{
  "dataset": "synthesized solo parts of chorales (CocoChorales)",
  "gain_aug_db": 10,
  "hop_length": 320,
  "tokenizer": "word",
  "vocab_size": 56,
  "encoder_activation": "relu",
  "encoder_moe_every": 2,
  "encoder_kernel_size": 3,
  "text_encoder_layers": 8,
  "text_encoder_norm_position": "pre",
  "text_encoder_head_dim": 48,
  "residual_init": "none",
  "learning_rate": 0.0022,
  "lr_schedule": "cosine"
}
Rows from block 5 of the audio encoder of a small contrastive audio-text model, named by matrix and row number. Rows with one number within an expert belong to one neuron, the router's apart. Each number is 128 + 24 x the weight over its row's rms, rounded and kept within 0 to 255. All counts start at 0.
Before each expert's rows are labels from the 100 clips, of 14976, where the router gives the expert most weight on average: "peak on" is the class under the peak. Only what is clearly more common there than usual is listed. The data: synthesized solo parts of chorales (CocoChorales).
# router: slot weights (encoder.blocks.5.mlp.router.weight, 64x96), inputs 0-95
# up: expert up (encoder.blocks.5.mlp.up, 32x16x96), inputs 0-95
# down: expert down (encoder.blocks.5.mlp.down, 32x96x16, transposed), outputs 0-95

# expert 18
peak on: F5
router.36 [101 119 122 168 146 112 141 170 106 148 131 114 133 159  98  77 112 131 159 103 139 116  96 116 151 121 140  80 131 115 102 105 108  90 106 167 107 163 156 161 174 124 132  87 102 134 110  99 155 131 150 119  99 146 108 115 143 152 142 103 150 161 100 133 111 105 140 164 142 108  93 127  76 153 142 129 106 133 183 118 111 114  95 119 139  96 133 137 125 164 125 104 136 111 123 105]
router.37 [130  88 131 187 145 120 137 158 114 142 134 123 136 138 107 108 127  93 152 122 113 108 100 120 131 112 161  79  86 105 113 112 109 110  93 166 138 157 152 160 158 111 109 118 124 118  98 112 168 136 151  83 137 138 120 140 149 147 149  94 139 166 104 115 120 136 114 150 155 111  85 160 105 158 144 153 117 160 180 116 127 139 113  96 146 100 139  91 126 176 122 102 120 135 152 101]
up.0 [111 133 102 150 130 166 142 129 165 158 130 114 151 127 115 153 107  96 130 130  74 176 122 140 164 101 113 167 150 133 101  97 174 166 124 107 110 128 133 129  97 152  96 123 129  82 148 155 107 153  96 116 110 153 127 162  97 102  95  99 135 123 154  77 148 136 146  96 122 124 142 128 147 126 142 158 104 121 107 143 128 127  75 127 141 114 103 148 104 101 143 103 167 138 160 109]
down.0 [131 127 159 109 121 115  95 119 168 115 143 184 128 151 135 133 152 172 155  93 140 118 135 157 120 107 103 139  98 110 120 120 155 116 109 124 143  96 146 161 142 146 125 158 116 164 154 137  82 125  92 147 108 120 155 111 120 110 143 176 119 120 174 129 167 111  99 134 115 159 112 118 127  61 119 107 164 113 135 132 122 127  81  99 126 109 104 160 118 119  80 110 124 161 110 153]
up.1 [ 94 125 133 139 172 156 131 162 116 139  89 162  98 157 118  72 127 101 174 114 128  92 111 129 168 162 114 104 149 105  88 125 155 121  89 184 100 120 159 117 144 115  82 105 117 149 114 105 122 116 139 103  71 141 133 133 154 139 147 128 122 152 119 130  96 110 127 147 183 119 149 151 110 115 136 164 105 124 142 107 121 109 130 104 153 117 117 123 141 147 153 100 127 111 139 107]
down.1 [150 123 119  84 132 159  96 102 151 111 148  87 135 119 111 166  99 102 155  90 161 104 136 168 144 136  95 168 105 111 119 164 109 141 101  98 143 128 135 112 132 116 133 115 143 124  99 130 105 139 143 130 181 108 121 134 148 167  99 137 154 146 140 140 125 124 130 114  97 150 134  92 103 105 110 110  81 130 137 158 112 136 137 205 121 110 121 141 159 106 131 108 151 123 164 175]
up.2 [114 103 147 152 142 110 127 150 109 159 151 156 120 180 112 108  99 124 143  94 122 100  94 103 127 118 150 106 121 146  96 121  82 108 137 168 110 135 145 159 177 138 151 128 107 128 137  86 166  86 161 107 118 152 103 100 131 136 157 104 162 143 137 161 126  97 156 154 125  92  85 158 108 150 155 118 109 107 166 113 108  78 141 118 143 101 123 145 128 148 116 116 156 120 134 111]
down.2 [112 126 111  92 164 136 148 165 129 158 129 106 112 130 140 122 153  93 118 107 133 126 109 151 204 155 106 120 131 115 137 103 163 134 140 128 114 151 155  91 106 126  86 135 136 127  91 114 120 145 115  85 105 112 127 132 196 171 110 106 121 118 122 124 120 141  91 167 142 115 110 146 132 129 118  96  92 151 100 128 105 103 168 131  85 137 104 180 136 163 149 107 124 120 145 129]

# expert 15
peak on: C5
router.30 [131 109 143 128 139 114 126 128 122 130 141 112 123 136  96 119 148 159 170  81 154 129 122 122 153 133 150 128  80 132 163 133 153 119 155 142 134 141 114 146 109 104 138  99 138  85 124 127 114 161 149 169 104 169 142 149 138 127 117 168 178 137 116  99 121 140 124 140 144 155  68 173 129 124  98 168 163 115  98 121  82 168  78 163 155 108 164  96 137 152 121 131 151 125 113 126]
router.31 [151 110 147 125 140 128 110 110 134 157  97 134 131 105  68 110 167 149 152 119 108 119 120 109 136 149 156  93  93 137 126 119 169 128 141 136 137 145 119 137  91 124 170  94 147 113  97 118 146 144 134 159 108 157 129 145 127 115 104 155 145 118  85 154 120 135 112 150 153 174  75 145 125 129 139 165 136 155 159 111 115 134 119 122 120 165 197  76 155 173 113 131 140 148 133 108]
up.0 [ 95 138 134 124  87 148 139 154 131 158 157  92 106 116 136 122 130  83 173  94 138 160  73  55 119 137  90 103 123 197 121 144 141 122 150 130 103 184 115 122  82 149 114 134 111 117 121 119 139 142 157  81 102 135 120 151 145 136 115  88 118 145 113 121 139 140  87 136 103 126 141 112 130 127 118 108 126 116 122 100 124 101 162 115 124 125 128 129 113 115 141 101 149 101 105 114]
down.0 [151 120 127 115 122 101 154 136 129 126 107 161 163 144 107 177 109 145 109 111 104 131 154 136 136 113  99 138 158 127 130 120 151 120 154 157 108 121  63 152 153 122  94 126 120 152 174 153  81 109 129 114 117 109 136  87 118  87 105  90 134 128 140 123 148  80  89 138 127 116 114 142 133 120 128 116  97 119 120 121 143  97 157 116 165  95 104 150  64 151 143 142 142 189 123 115]
up.1 [138  93 101 138 120 149 118 144 126 178  92 134 142 100 140 151 130 122  81 177 113  94 135 154 147 145 113 140 149  77  98  99 149 144  90 164 107 114 118 118 150 113 127 140 113 129 131 131 107 117 118 125 124 103  60 106 119 147 123 110 135  79 135  94 104 164 152  74 152 101 118 142 128 123 121 104  99 115 122 153 134 116 131 108 133 131  94 148 128  69 166 134 143  96 114 127]
down.1 [123 108 109 156 129  61 152  95 102 137 146 137 120 174 108 111 101 168 150 115 118  88 132 112 103 136 105 157 103 132 100 135 116 121 130 109 147 175 134 142 136 121 135 149  83 147 127 138 143  80 126 157 134 124  98 133 121 112 125 110 118 146 151 119 105  91 149 170 117 124 115 133 100 120 166 138  82 130 145  84 145 163 131 159 162 121  83 126 126 142  58 136 140 125 111 115]
up.2 [120 104 123 108 114 117 112 166  98 133  89 117 153 180 133 121 107  92 104 106 113  92 129 154 156 118 143  89 132 116 136 179 131 158 130 129 137 143 149 118 147 147 120 135 109 189 131 132 112 147 125 125 117  97 101 108 151 121  92 111 104 116 164 117  93 125 137 122 167 150  98 115 142 158 123 156 114  91 158 166 160 147 147 147  97  94 121 144  73  98 134 172 109 134 123  99]
down.2 [113 134 123 146 149 102 107 122 118 163 163 169 132 143 116 139  77 142 143 148 167  97 124 110 119 150 114 153 123 134 104 101 137 118  83 102 152 113  92 108 115 119 127 139 180 161 175 166 138  97 148 115 121 129 144 123 134 128 134  96 151 136 112 136 143 172 140 103 117 110 122 170  82 137 150 119 151 108 134 123  95 123 160 152 142 120 134 140 106  83 183 162 115  81  95 140]

# expert 22
peak on: G4
router.44 [150 118 145  97 112 102 119  94 178 118 113 112  76 130 116 101 147 101 177 143 166 153 146 134 131 140 110 154 113 130 137 158  85 106 180 113 153 158  94 113 103 128 105 125 128  88 133 136 139 127 171 119  93 140 133 147 131 133 128 143 142 131  90 119 122 141  91 134 102 153 148 122  97 113 135  99 101 154 137 111 105 158 172 111 109 151 131 105 186 144 121  96 108 161 155 148]
router.45 [139 122 153  94 113 115 117 129 131 133 139  80  82 126  94 124 173 109 136 115 140 182 126  98 154 149 124 140 161 141 156 141 127 114 170  93 134 163 106 140 125 116 128 108 139 103 128 141 128 123 153 122 110 147 148 146 115 143 141 167 158 121  86 147 118 139  86 113 110 197 121 140 116 150 149 114 122 161 143 117  77 129 159 139 113 187 154 123 173 129 113  99 124 128 170 131]
up.1 [117 144 136 166 159 116 150 138 130 142 143 143 124 135 129 116 129 146 129  99 117  96 110 159  95 145 131 133 131  80 110  81 165  87  94 132 130 100 131 144 160 147 151 151 109 147 137 152 107 131 111 128  69 137 164 121 132 112 113 123  91 143 150 119 125 129  92 158 144 112 141 110 101 105 175 141 115 116 130 161 108 138  86 133 169  43 106 144 105 121 127 118 121 136 158  89]
down.1 [120 137  82 103 135  90 144 115 169 166  85 114 121 142 111 128 162 118 111 144 130 170 144 139 138 153  85 134 147 138 162 152  90 139 154 101 151 112 110  65 141 117 124 117 129 133 159 140  92 163 145 126 138 116 131 134 126 118 135 138 106 134 123  82 149 144 107 122 148 143 152  94 124 145 144 113  84 122  84 149 160 129 153 182  83 169 116 159 130 123 108 144 119 103 142 157]
up.2 [146 118 172 109 138 112 116 120 143 121 139 150 184 119 142 146 139 130 138 125 102 115 126 132 130 126 113 130 117 150 125 126 135 159 100 141  88  95 100 131  88 118 171 120 130  94 135 124 125 168  84 168 137 135 174 132  94 105 132 166 124 119 133  82 152 122  95  63 124 153 135 135 154 102  99 130 109 148  71 116 139 115 114 121 119 116 153 125 129 114 132 163 206 131 107 125]
down.2 [148 157 120 141 144 166  90  94 159 165 136 134 138 134 127 162 138 132 146 126 134 137  98 122 161 147 116  76 137  93  97 150 135 136 148 149 124 122 153  93 167 146  98 116 110 113 159 176 108 117 128 111 122 114  82 123 126 126 121  63  86 130 142 130 105 125 139 137 145 126 136 148 137 147 123 122 115  78 147 123 139 133  81 143 169  84 123 170  98 123  92 159 164 147 106 126]
up.3 [157 119 142 117 125 143 130 125 146 164 149 128 103 120 101 152  94 106 115 163  96 173 110 105 145 129 124 146 122 100 117 107  98 119 172 114 152 141 129 151 141 131  74 133 111  83 113 118 120 120 162 103 103 209 105 106 125 167 143 129 153  93 109 135 120 131 100 139 107 127 128 170 122 123 153 128 102 169 178 103 101 102 157  99 139 138 145 113 141 148 174 133 124 105 133 127]
down.3 [119 146 148 149 116 114 117 110 120 133 121 193 128 124 180 125 123 109 105 106 122  92 108 141  73 144  98 133 128 124 156  92 148 121 135 141 108  95 160 117 100 124 142 148 136  98 131 169 176  81 143  84  96 126 124 119  86 108 112 123 132 117 141 148 121 140 119  79 134 127 150  91 138 176 121  89 116 147 145 132 120 125 167 101 142 152 141 105 181 100 120 101 107 134 128 136]

# expert 31
peak on: D#4
router.62 [135 137 124 174 107 110 131 109 146 154 167 140 147 140 131 146 166 169 104 144 134 106 139  97 101 137 113 102 150 125 139  84  94 149 158 173  91 119 121 183 174  98 171 142 140 122 106  89 204 116 122 138 123 160 112 149 112 121 170 111 118 144 128 146 120 142 134 129 151  97 118 138 174 129 123 122 115 147 132 130 123 106  96 136 143  99 132 124 109 134 143 137 142 112  76 124]
router.63 [130 128 140 174 136  91 103 109 114 145 144 150 148 115 153 157 136 183  89 166 130 103 156  91  92 119 137  99 150 106 184  92 104 156 142 154 101 137 144 166 157 112 159 138 127 131  98  96 187 109 139 133 156 146 136 110 115 103 148 121 136 119 169 130 116  98 166 116 137  94 139 158 167 129 107 106 129 137 136 139 149 100 127 139 157 128 109 134  99 128 135 125 133 141  86 112]
up.0 [ 84 118 148 146 116 134 143  96 126 113 179 137 166 123  85 137 114  89 135  75 133 155 131  87 110 120 107  94 108 179 111 121 100 147 144 150 117 151 149 163 105  91 116 119 115 127 116 103 142 107 132 145 108 158 144 143 126 141 146 130 151 138 146 139  97  78 148 121 136 126 108 111 156 149 136 171 100 174 110  73 126 144 132 148 118 146 165 104 140 155 106 135 167 134 145 105]
down.0 [112 196 128 144 105  96 125 142 110 129 133 151  84 152 150 131 137 132 128 157  98 110 137 128 123 176 135 145 176  84 155 130 106 129 169 163 117 122 141 125 145 139  83 157 136 151 141 111 152 146 146  90 104 120 123 125 119 110 140 147 141 119 138 184 147 152 121 122 145 144 101 121 123 175 134 142 116  82 126 120 127 128 136 115 181  86 112 119  68  95 153 144 124 150 142 117]
up.1 [127 108 118 130 145 136 137 106 128 116  92 104 156  62 135 148 101  90 115 112  91 155 157 193 168 121  88 148 139 104 119 145 132 120 102 147 113 158 152 129 128 112 138  83 163 132 124 129 104 170  70 125 104 126  89 130 173 173 120 117 164 126 133  97 108 137 168 106 166 120 149 105 114 109 126 148 132 130 120 146 143 138 115 109  99 142 120 148 147 101 155 114 141 126 137 118]
down.1 [ 80 125  93 105 129  75 108 135 113 119 147 135  98  92 153 122 141  88 101 177 148 164 128 130 113 171 167 116 131 113 114  98 132 162 150 141 105 134 125 110 121 148 136 163 140 156  86 104 173 125 121 162 113  96 123  90  92 161 161 122 117 131 124 120  85 170 133 113 152  93 117 122 131 113 139 161 130 128 119 110 124 170 135 138 119 162  91  94 137 131 126 159 133 142 126 104]
up.2 [115  94 159 133 136 130 116 131  99  77  75 133 197 118 103 163 108 113 100 146 137 102 160 161 144 159 103  98 129  79 135 164 127 154 130 133 118 120 121 139 137 112  96 101 144 130 114  98 118 131  87 149 146 100  81 110 153 135 136 138 124  79 152 112 103 102 163  86 152 112 116 107 148 107 111 125 113 120 149 124 145 125 143 106  88 154 127 153 114 115  86 124 123 147 120 119]
down.2 [127 128 142  89 150 105  92 145 113 119  86 117 130 111 146 143 167 144 102 127 136 108 154  94 134 150 168 101 156 120 143 128 111 155 123 148 154 107 111 129 139 124 122 155 161 162  97 121 131  92 114 154  86 130 146  71 104 143 139 127 157 125 124 151  74 140 128 129 163 131 102 156 114 167  81 143 177 119 122 115 156 143 144 143  87 154 141 104 127  72 149 117 105 109 149 142]