python train.py --model="contrastive audio-text model" --tokenizer="word" --loss="softmax" --encoder_norm="rmsnorm" --encoder_head_dim=64 --encoder_widths=[48, 96, 192] --encoder_kernel_size=3 --text_encoder_width=192 --text_encoder_fused_qkv=false --residual_init="none" --optimizer="adamw" --learning_rate=0.0022 --epochs=15.4 --weight_decay=0.1
Rows from block 6 of the audio encoder of a small contrastive audio-text model, named by matrix and row number. Rows with one number belong to one neuron. Each number is 128 + 24 x the weight over its row's rms, rounded and kept within 0 to 255. All counts start at 0. Numbers have three digits each.
After each neuron's rows are labels from the 100 clips, of 14976, where the neuron reaches its highest value: "strongest on" is what is common among them; "peak on" is the class under the peak. Only what is clearly more common there than usual is listed. The data: synthesized solo parts of chorales (CocoChorales).
# fc1: MLP up (encoder.blocks.6.mlp.fc1.weight, 1152x192), inputs 96-191
# fc2: MLP down (encoder.blocks.6.mlp.fc2.weight, 192x1152, transposed), outputs 96-191

fc1.460:107121125117127140138122145123139101139162123135100122159117142131122117092137140162143165124136141081162113128099092144126150145141187116122125117136160140137104134110113145099129134122143087114155172163141145147154123134151139141101120147150097125106134139146168120136130137133131122131
fc2.460:114120168125152146114140176107129113160166158118130131163094171143166108140103118149130161163145154112116126139136085123079141118147141098114110127161153159113097149090112143113141094126142137122124159153159111144153123175142130166076137115107090086101124090143140123108123134116149120164
strongest on: trombone; note G4; note F4; trumpet
peak on: F4; D5

fc1.566:142128083134089133153117127187155139116106114128097122104155097121137102121167134131084136098137129145130145125141140082132150140107104111124124104097115105154122095161129074116089137114128110092105140115089114161137159148160143113167094122115149134159133145103138141134124111142100144081
fc2.566:104129131116140161135073181134163120164147121155129099116140129130146089156100083129144157156106167125164127153119093127084128129115124111161164106127111152150115155144140167146153132125146125132155102145114141121158062165183123140091085132116136127157112146105109126141091089118144120137
strongest on: note G#3; double bass
peak on: G#3

fc1.372:118103088139110137086150132148122114137091149137129077130162149109131073116133126119119151131127103105099120139108114112181114110135116107086096155110180097136152140125138105126080110059076105115079111130130107131128144116111148131156137116164198159147115127120110097161160150136135157119
fc2.372:103110106132095122083130126151109103096075127159128067148170103108126125131140155104089125124141099098108099158131134131143152134099150103099105120127158063132203087134137108146100141148120106109090120126141089157148115149106141139149138131167162161126133126103106107154170144146154166115
strongest on: note F5; note D#5; trumpet; instrument: violin
peak on: F5

fc1.623:122116111118101130100141101161111121117150097157157145131118122150115121165111175129173099141131165139113166132116182112114166122106151165148155081126100112130134135104141128106127132151170153152080101115117116102137106139104135164160153132127183138125159109122131147169128152145123111115
fc2.623:143108115148115117107123138160099150105153074152172164141156153133124127139141158136168109117118154128127088099110149134159165155126156136150136109153101136134167113146134154100163141128133111092144117114116129097133123106114157125155145147139108114103148100120137092149095154160107115111
strongest on: clarinet; note C#4; note C5; instrument: oboe
peak on: C#4; C5

fc1.382:086130120130114127102133121149149116143099158132114102148144138136113101107146149094122128120138094129080120148110101104187134107126113135093091127093184114143163109119135092091060131103075140100050132129113099136111123112109131142164147122153185124120133134127112122166183137122129149132
fc2.382:113113120089100120062166139168100123111069119121137107158141105155148113129114164100096108120130107090124098145124126153156157121125154148119103116109127088157171124120138128140102139167142129109088093139130094176146117160106125137133127130153182167106141114122108125154155138176146129092
strongest on: note F5; note G5; trumpet; note D#5
peak on: F5

fc1.468:064112132127163107152120091125161103143093093121102138143107110149112152166103165101115130128123138116147126108146104128162117133096107155112118155090183135154125108120091112150077176150122130117113122146084121118135120160137163167154150125117150144089122181127134166101147150149125146114
fc2.468:109118113096124140115134130155144138119107082124089159120127133135120162141160124126135130104119127174124133085138148109157140123084112178154117124125107118168120115179149083115105136100120180106104107110084091093099124140141119132175134151140139140141161152131142177111113108147117121086
strongest on: note G5; note A5; note F5; note A#5
peak on: A5; A#5

fc1.715:133114134121158185150145131169095134106123102109143123140143140158094069151125164106148135130128135121136181091092151123143124116158161099126148090116098137159138112108080131131143109157079166135110088168095106134121118156128150161127102145088193119137129122150125133126124153158098123133
fc2.715:141149158160152128171118143153088116105141159119127118129170118134133117146149165118126113126131124125135160134129136130118098155144152096071087119113153108140148090098083096142125090098157127116132092148106155182136142156093140096090153141105106075152148088123113106104140138087119148136
strongest on: clarinet; note F4; note C4; note D#4
peak on: F4; C4

fc1.523:158115115147176160153106121101113150107136120118141109157120134142136136120141139107147107058127096082135099117159143101109146173137099094112109138150143157112120117124115084133150066174094156134138120150104142137126146122108107180132159110092123068102141178120130153119140121127115189130
fc2.523:153129117172125130122112110120171155160132146095140138170099154166132160109130126105143147083140111063132124133125101132142187139143118077135115112122116144132109121108138107107149045162136129107114124148134123107137156126131106156136144113103158113095120178125117138111144128136141135147
strongest on: note F5; flute; note D#5
peak on: F5

fc1.386:099141108107094131096178099142111082128053119135129110107168150110127112117135152105118160136136110144075133136119130110215138104125140147116125128098157111134133128115121123111120193090102144107103096152144091151110116135146131142155100066193153116125147127120120098145140149099133100114
fc2.386:148152141112139127110115160130159126145112161096096135134158145132150138100141147105129130131133138143137126154151097123111114177130126142090080137122110125150116128138120079110133137050135139129151099119151154141134174174123121125047147115115127097121157130107116148141182079080148139109
strongest on: note F5; note C#5; note D#5; trumpet
peak on: C#5

fc1.543:115121128117114133127170138140105135111128117094093151095119152122117151120150157133131155135113144136136197110130137158118176141103144154137101106119109085195128113128092113084112144123110144115092121150076096125133113180135168105125088148119114176142159088146151171094089119132130115077
fc2.543:120122138140145127125152125125128137144152082147116082119137158123116131134129108111163179116129161132136143117108104148162112129090127137186153139144118125131143113133162154120108126131086126147102115132103140084123124112125171104136094160123130166133088138119144137116094137135101119154
strongest on: note G5; violin; note G#5; note A5
peak on: G5

fc1.561:147115143184174153147119160109146163089142128106122132080120098137144114141110133127157136124066160143156105076117158167129116118169126103123152158138078139130163141159130139142136105129079156119144087125076120142116151145154086122106112120124145168150121143150091094135127105146094103100
fc2.561:165116138200147134128149126150120161091112124104126139093127113153163123149122178128154145102103144134143128109124146163148116123165120089127143175129129138144151132116114136132141098088076171154143073109068139101097163130112113128095105110105156141134122124147076088140126139124108100110
strongest on: clarinet; note D4; note E4; note F4
peak on: D4

fc1.392:102122104125117125099134120130144106139094142114124101152173159109105100096138125111100123110121074104109117135125114120155123125109130144104073147114180078131143095134114093088059110086081110092133121121151098149137138100103125125156156126172143127132134140091130117151172165140122158136
fc2.392:103103101091088134072147136143119113121061126133130091146136097126143120130119153090090111121156102104119091153135124137142154131105141138124106110134141085147174130134154120126081144173133121107076109126130088166136108134135090153156121108163172152116128147124110145164167130159145147093
strongest on: note F5; note G5; violin; note D#5
peak on: F5

fc1.23:137122113126132146150173112118115121108109092120119166080151148095093146070168152133131135110135070109090131098155125156167134129151126150129055120123138103116116093142107107097155150116119157142114152149123109121073160130118136117116119076160138124096148169139153142098168137155135127119
fc2.23:121119115171130127137162142144103161122155116106122128111122162115114103105099127157135173137112144135118123107133113160140155118171167100118113135134152177123123123104136145135152111132135154112110170191087129153110186136140181143111085138112114134117082114146124125136115137141115095142
strongest on: note G5; violin; note F5; note A5
peak on: G5

fc1.454:075131097101115137127139117137150108126093150139115133093167125088090131129148160093114145125125129110117100119113098139173128131109147160104077132114155110153137112135122085109040122109106134086097136131119114147121152106141129118149114078169127132115150147120154125144181142108135152139
fc2.454:077130127102100124108117141126101109131109167126088117143136088100158138111146150107093124110134102136140084148176098135124137148137145139095091109152135104141141129117131107123096134149176137115127142129128100208147113165127123161108127116126105151111143120141128130132183115158147135125
strongest on: note F5; note F#5; note D#5; trumpet
peak on: F#5; F5

fc1.708:138099141171165131135168151133119155112104109129112122088141096144142092146115156176140147148125146139167116086098117154143110083173126085118143163131150132111177145167122139118144168061091124144141097115123127154114147140142119114099125124125157172141119121138097101161109115128081097078
fc2.708:171146116179142108088177134125141143099099136129105170082125141116168112140127147166140156128094122180138138129129142150175112108151096112150156170147116145119124146146119138127137146070072132154157078088106131098101146122137115142121109091129128166141139117141064095155114108133125097076
strongest on: clarinet; note D4; note E4; note F4
peak on: D4; E4

fc1.296:086092140121110106107152132117115095126118109140118118107118164095088165158130166112156154114096148119129108144100141172122141131071164159127096130129127084170162104137169137138098146115109137091094140155134126121147103157105206143119128166168142172155153102124179143136163164126149114126
fc2.296:119121098138123119067186121110116131121091127126134094141141144115113162121140144082134143103131105113103114129110098139181170157089122141140106126158128106161163122158162101118106122101088115115087096106163116079158157119122125097149154112147132152125125137112129107153147128137129127100
strongest on: note G5; note F#5; flute; note F5
peak on: G5

fc1.75:085135073100100119106152125148151102118124106128131137139146148132095124114141105155102165116126108169084138149127100143167149118134134155158122114133137126119109138141148129111078150069148075108091141122123111088119137090117162129146131107143172140094119105124136117180111157119108105129
fc2.75:138141156129161114158143108142117117115162135135142134169139101154110158138150187139118137133156112127114149103097139174151091123154137135116106144130149120128135125102118092136062092101135149142107141156091149135116147103094174131097151166135131103092098089153147105126137156117117145155
strongest on: note F5; note E5; note G5; trumpet
peak on: E5; G5

fc1.283:066142129056095092124112119128126079148116099118125139123108121156132147123127114124104111114140101122127158144135097107126148139127126171132131098087166125152117120125120125102098169167168122126098157163099121139139111158111138170143144139148125077085161160130152180108136115137143143147
fc2.283:138081132139156138107200143120125140117152091134135158096105117141111139178133160148187165121113160136113144102111162146162130086135126135176144144154100131143157112123127146113142129146090181133102117130077088098113131105145125141161117135125134149133156119154131122121084159161103090118
strongest on: note G5; note A5; note A#5; note F5
peak on: A5; A#5

fc1.646:088137150062154154110166150129114129149091091112103174126137141145102086153131178122130145136121143108150156095141156114159123120096135189124112123119130112195120097085109134105113170118137138119080091110110115131133131180164140212171097079117134120117130139135136144127102128122112114122
fc2.646:104140142096089087119142101133126139178134102153182130134166126110085159146133160085156151116159150106112146129108114119161178161091136168149135116109104139178154155126145127144112176125139133113103104123097153123149136110141151101141132143149118110087159141120136113129106138159119124129
strongest on: note G5; note A5; note A#5; trumpet
peak on: A#5; G#5

fc1.222:108132127077106112113143148126158083133152137159115117156110146150133123081124132153138143131162124098134118135117100138113148147140177102119126120129168133123127131127108145085137138126149117121149192163135130129136124129156130136115145132150095118094155135168148122108145152131146129109
fc2.222:093120147116142145121136176108143098165159155116133136164084151154158098155102102144143155159157163131129135137138072118078141102135128125124108119155139170120084154109116140124142102129150141115129163151158104144145104171152113158079141118107099101106121086157137137114115124120147121167
strongest on: trombone; note G4; note F4; trumpet
peak on: F4; G4

fc1.441:120144122115102144155098104159161125134126144130101142155147153139113087122156119169120131134158126131121140139142124102122138135120134106114127108079124128137082119158133109093125167098127103096114160094150123130121139124149145184131114091155171102091125122138141122130140113126141125125
fc2.441:098099124154144176139136158117094122115121139112104127143105148147169146188156120082146157109127113119154108088140115103136122111106105118115133139164146135138160079151109139122103098096059134138101117109114092110130132138141106110141147139106141163161120144136127144128120122121087137150
strongest on: note D4; tuba; note C#4; note A3
peak on: D4

fc1.212:104148117129071129159100112123131139116114115129094165123119144143131143147136108139072124123146103099130149140189146077126165155107107110130135096107137124123111118158116116149091178131101081119129125108116107107147150115177098126181164102137130111133138163145141146123109101136118150119
fc2.212:093151182160082119146087144137161122089141107157106175138127105128140130149141117162093134147127111153124137125177131089137149134084091127155145105122114142116116142165090123151118174133143099145137141094093104121116099129172090144149130117138162142115170108144080127140113063149097116126
strongest on: note G#3; note G#5; note F#5; tuba
peak on: G#3

fc1.531:119112120110155146119107093128123103131104124157109106139112185129118110094136104090120149088135088127143117113135145114163137114139134112114066076110168118162135097191158089137122112133110128086123138170090113154125165135153155112157129128165138096104103134108150147117143123137122138114
fc2.531:116111114152109157125107107130082105126117122105147113118105197164138084099096118097162126170142114112095074111180138133126185106158143103148136116152158147124148128148123145125181106138109135117141135164200134128112135116116111179127175140141136111096136140105122118106166145136156119152
strongest on: note D4; tuba; note C4; cello
peak on: D4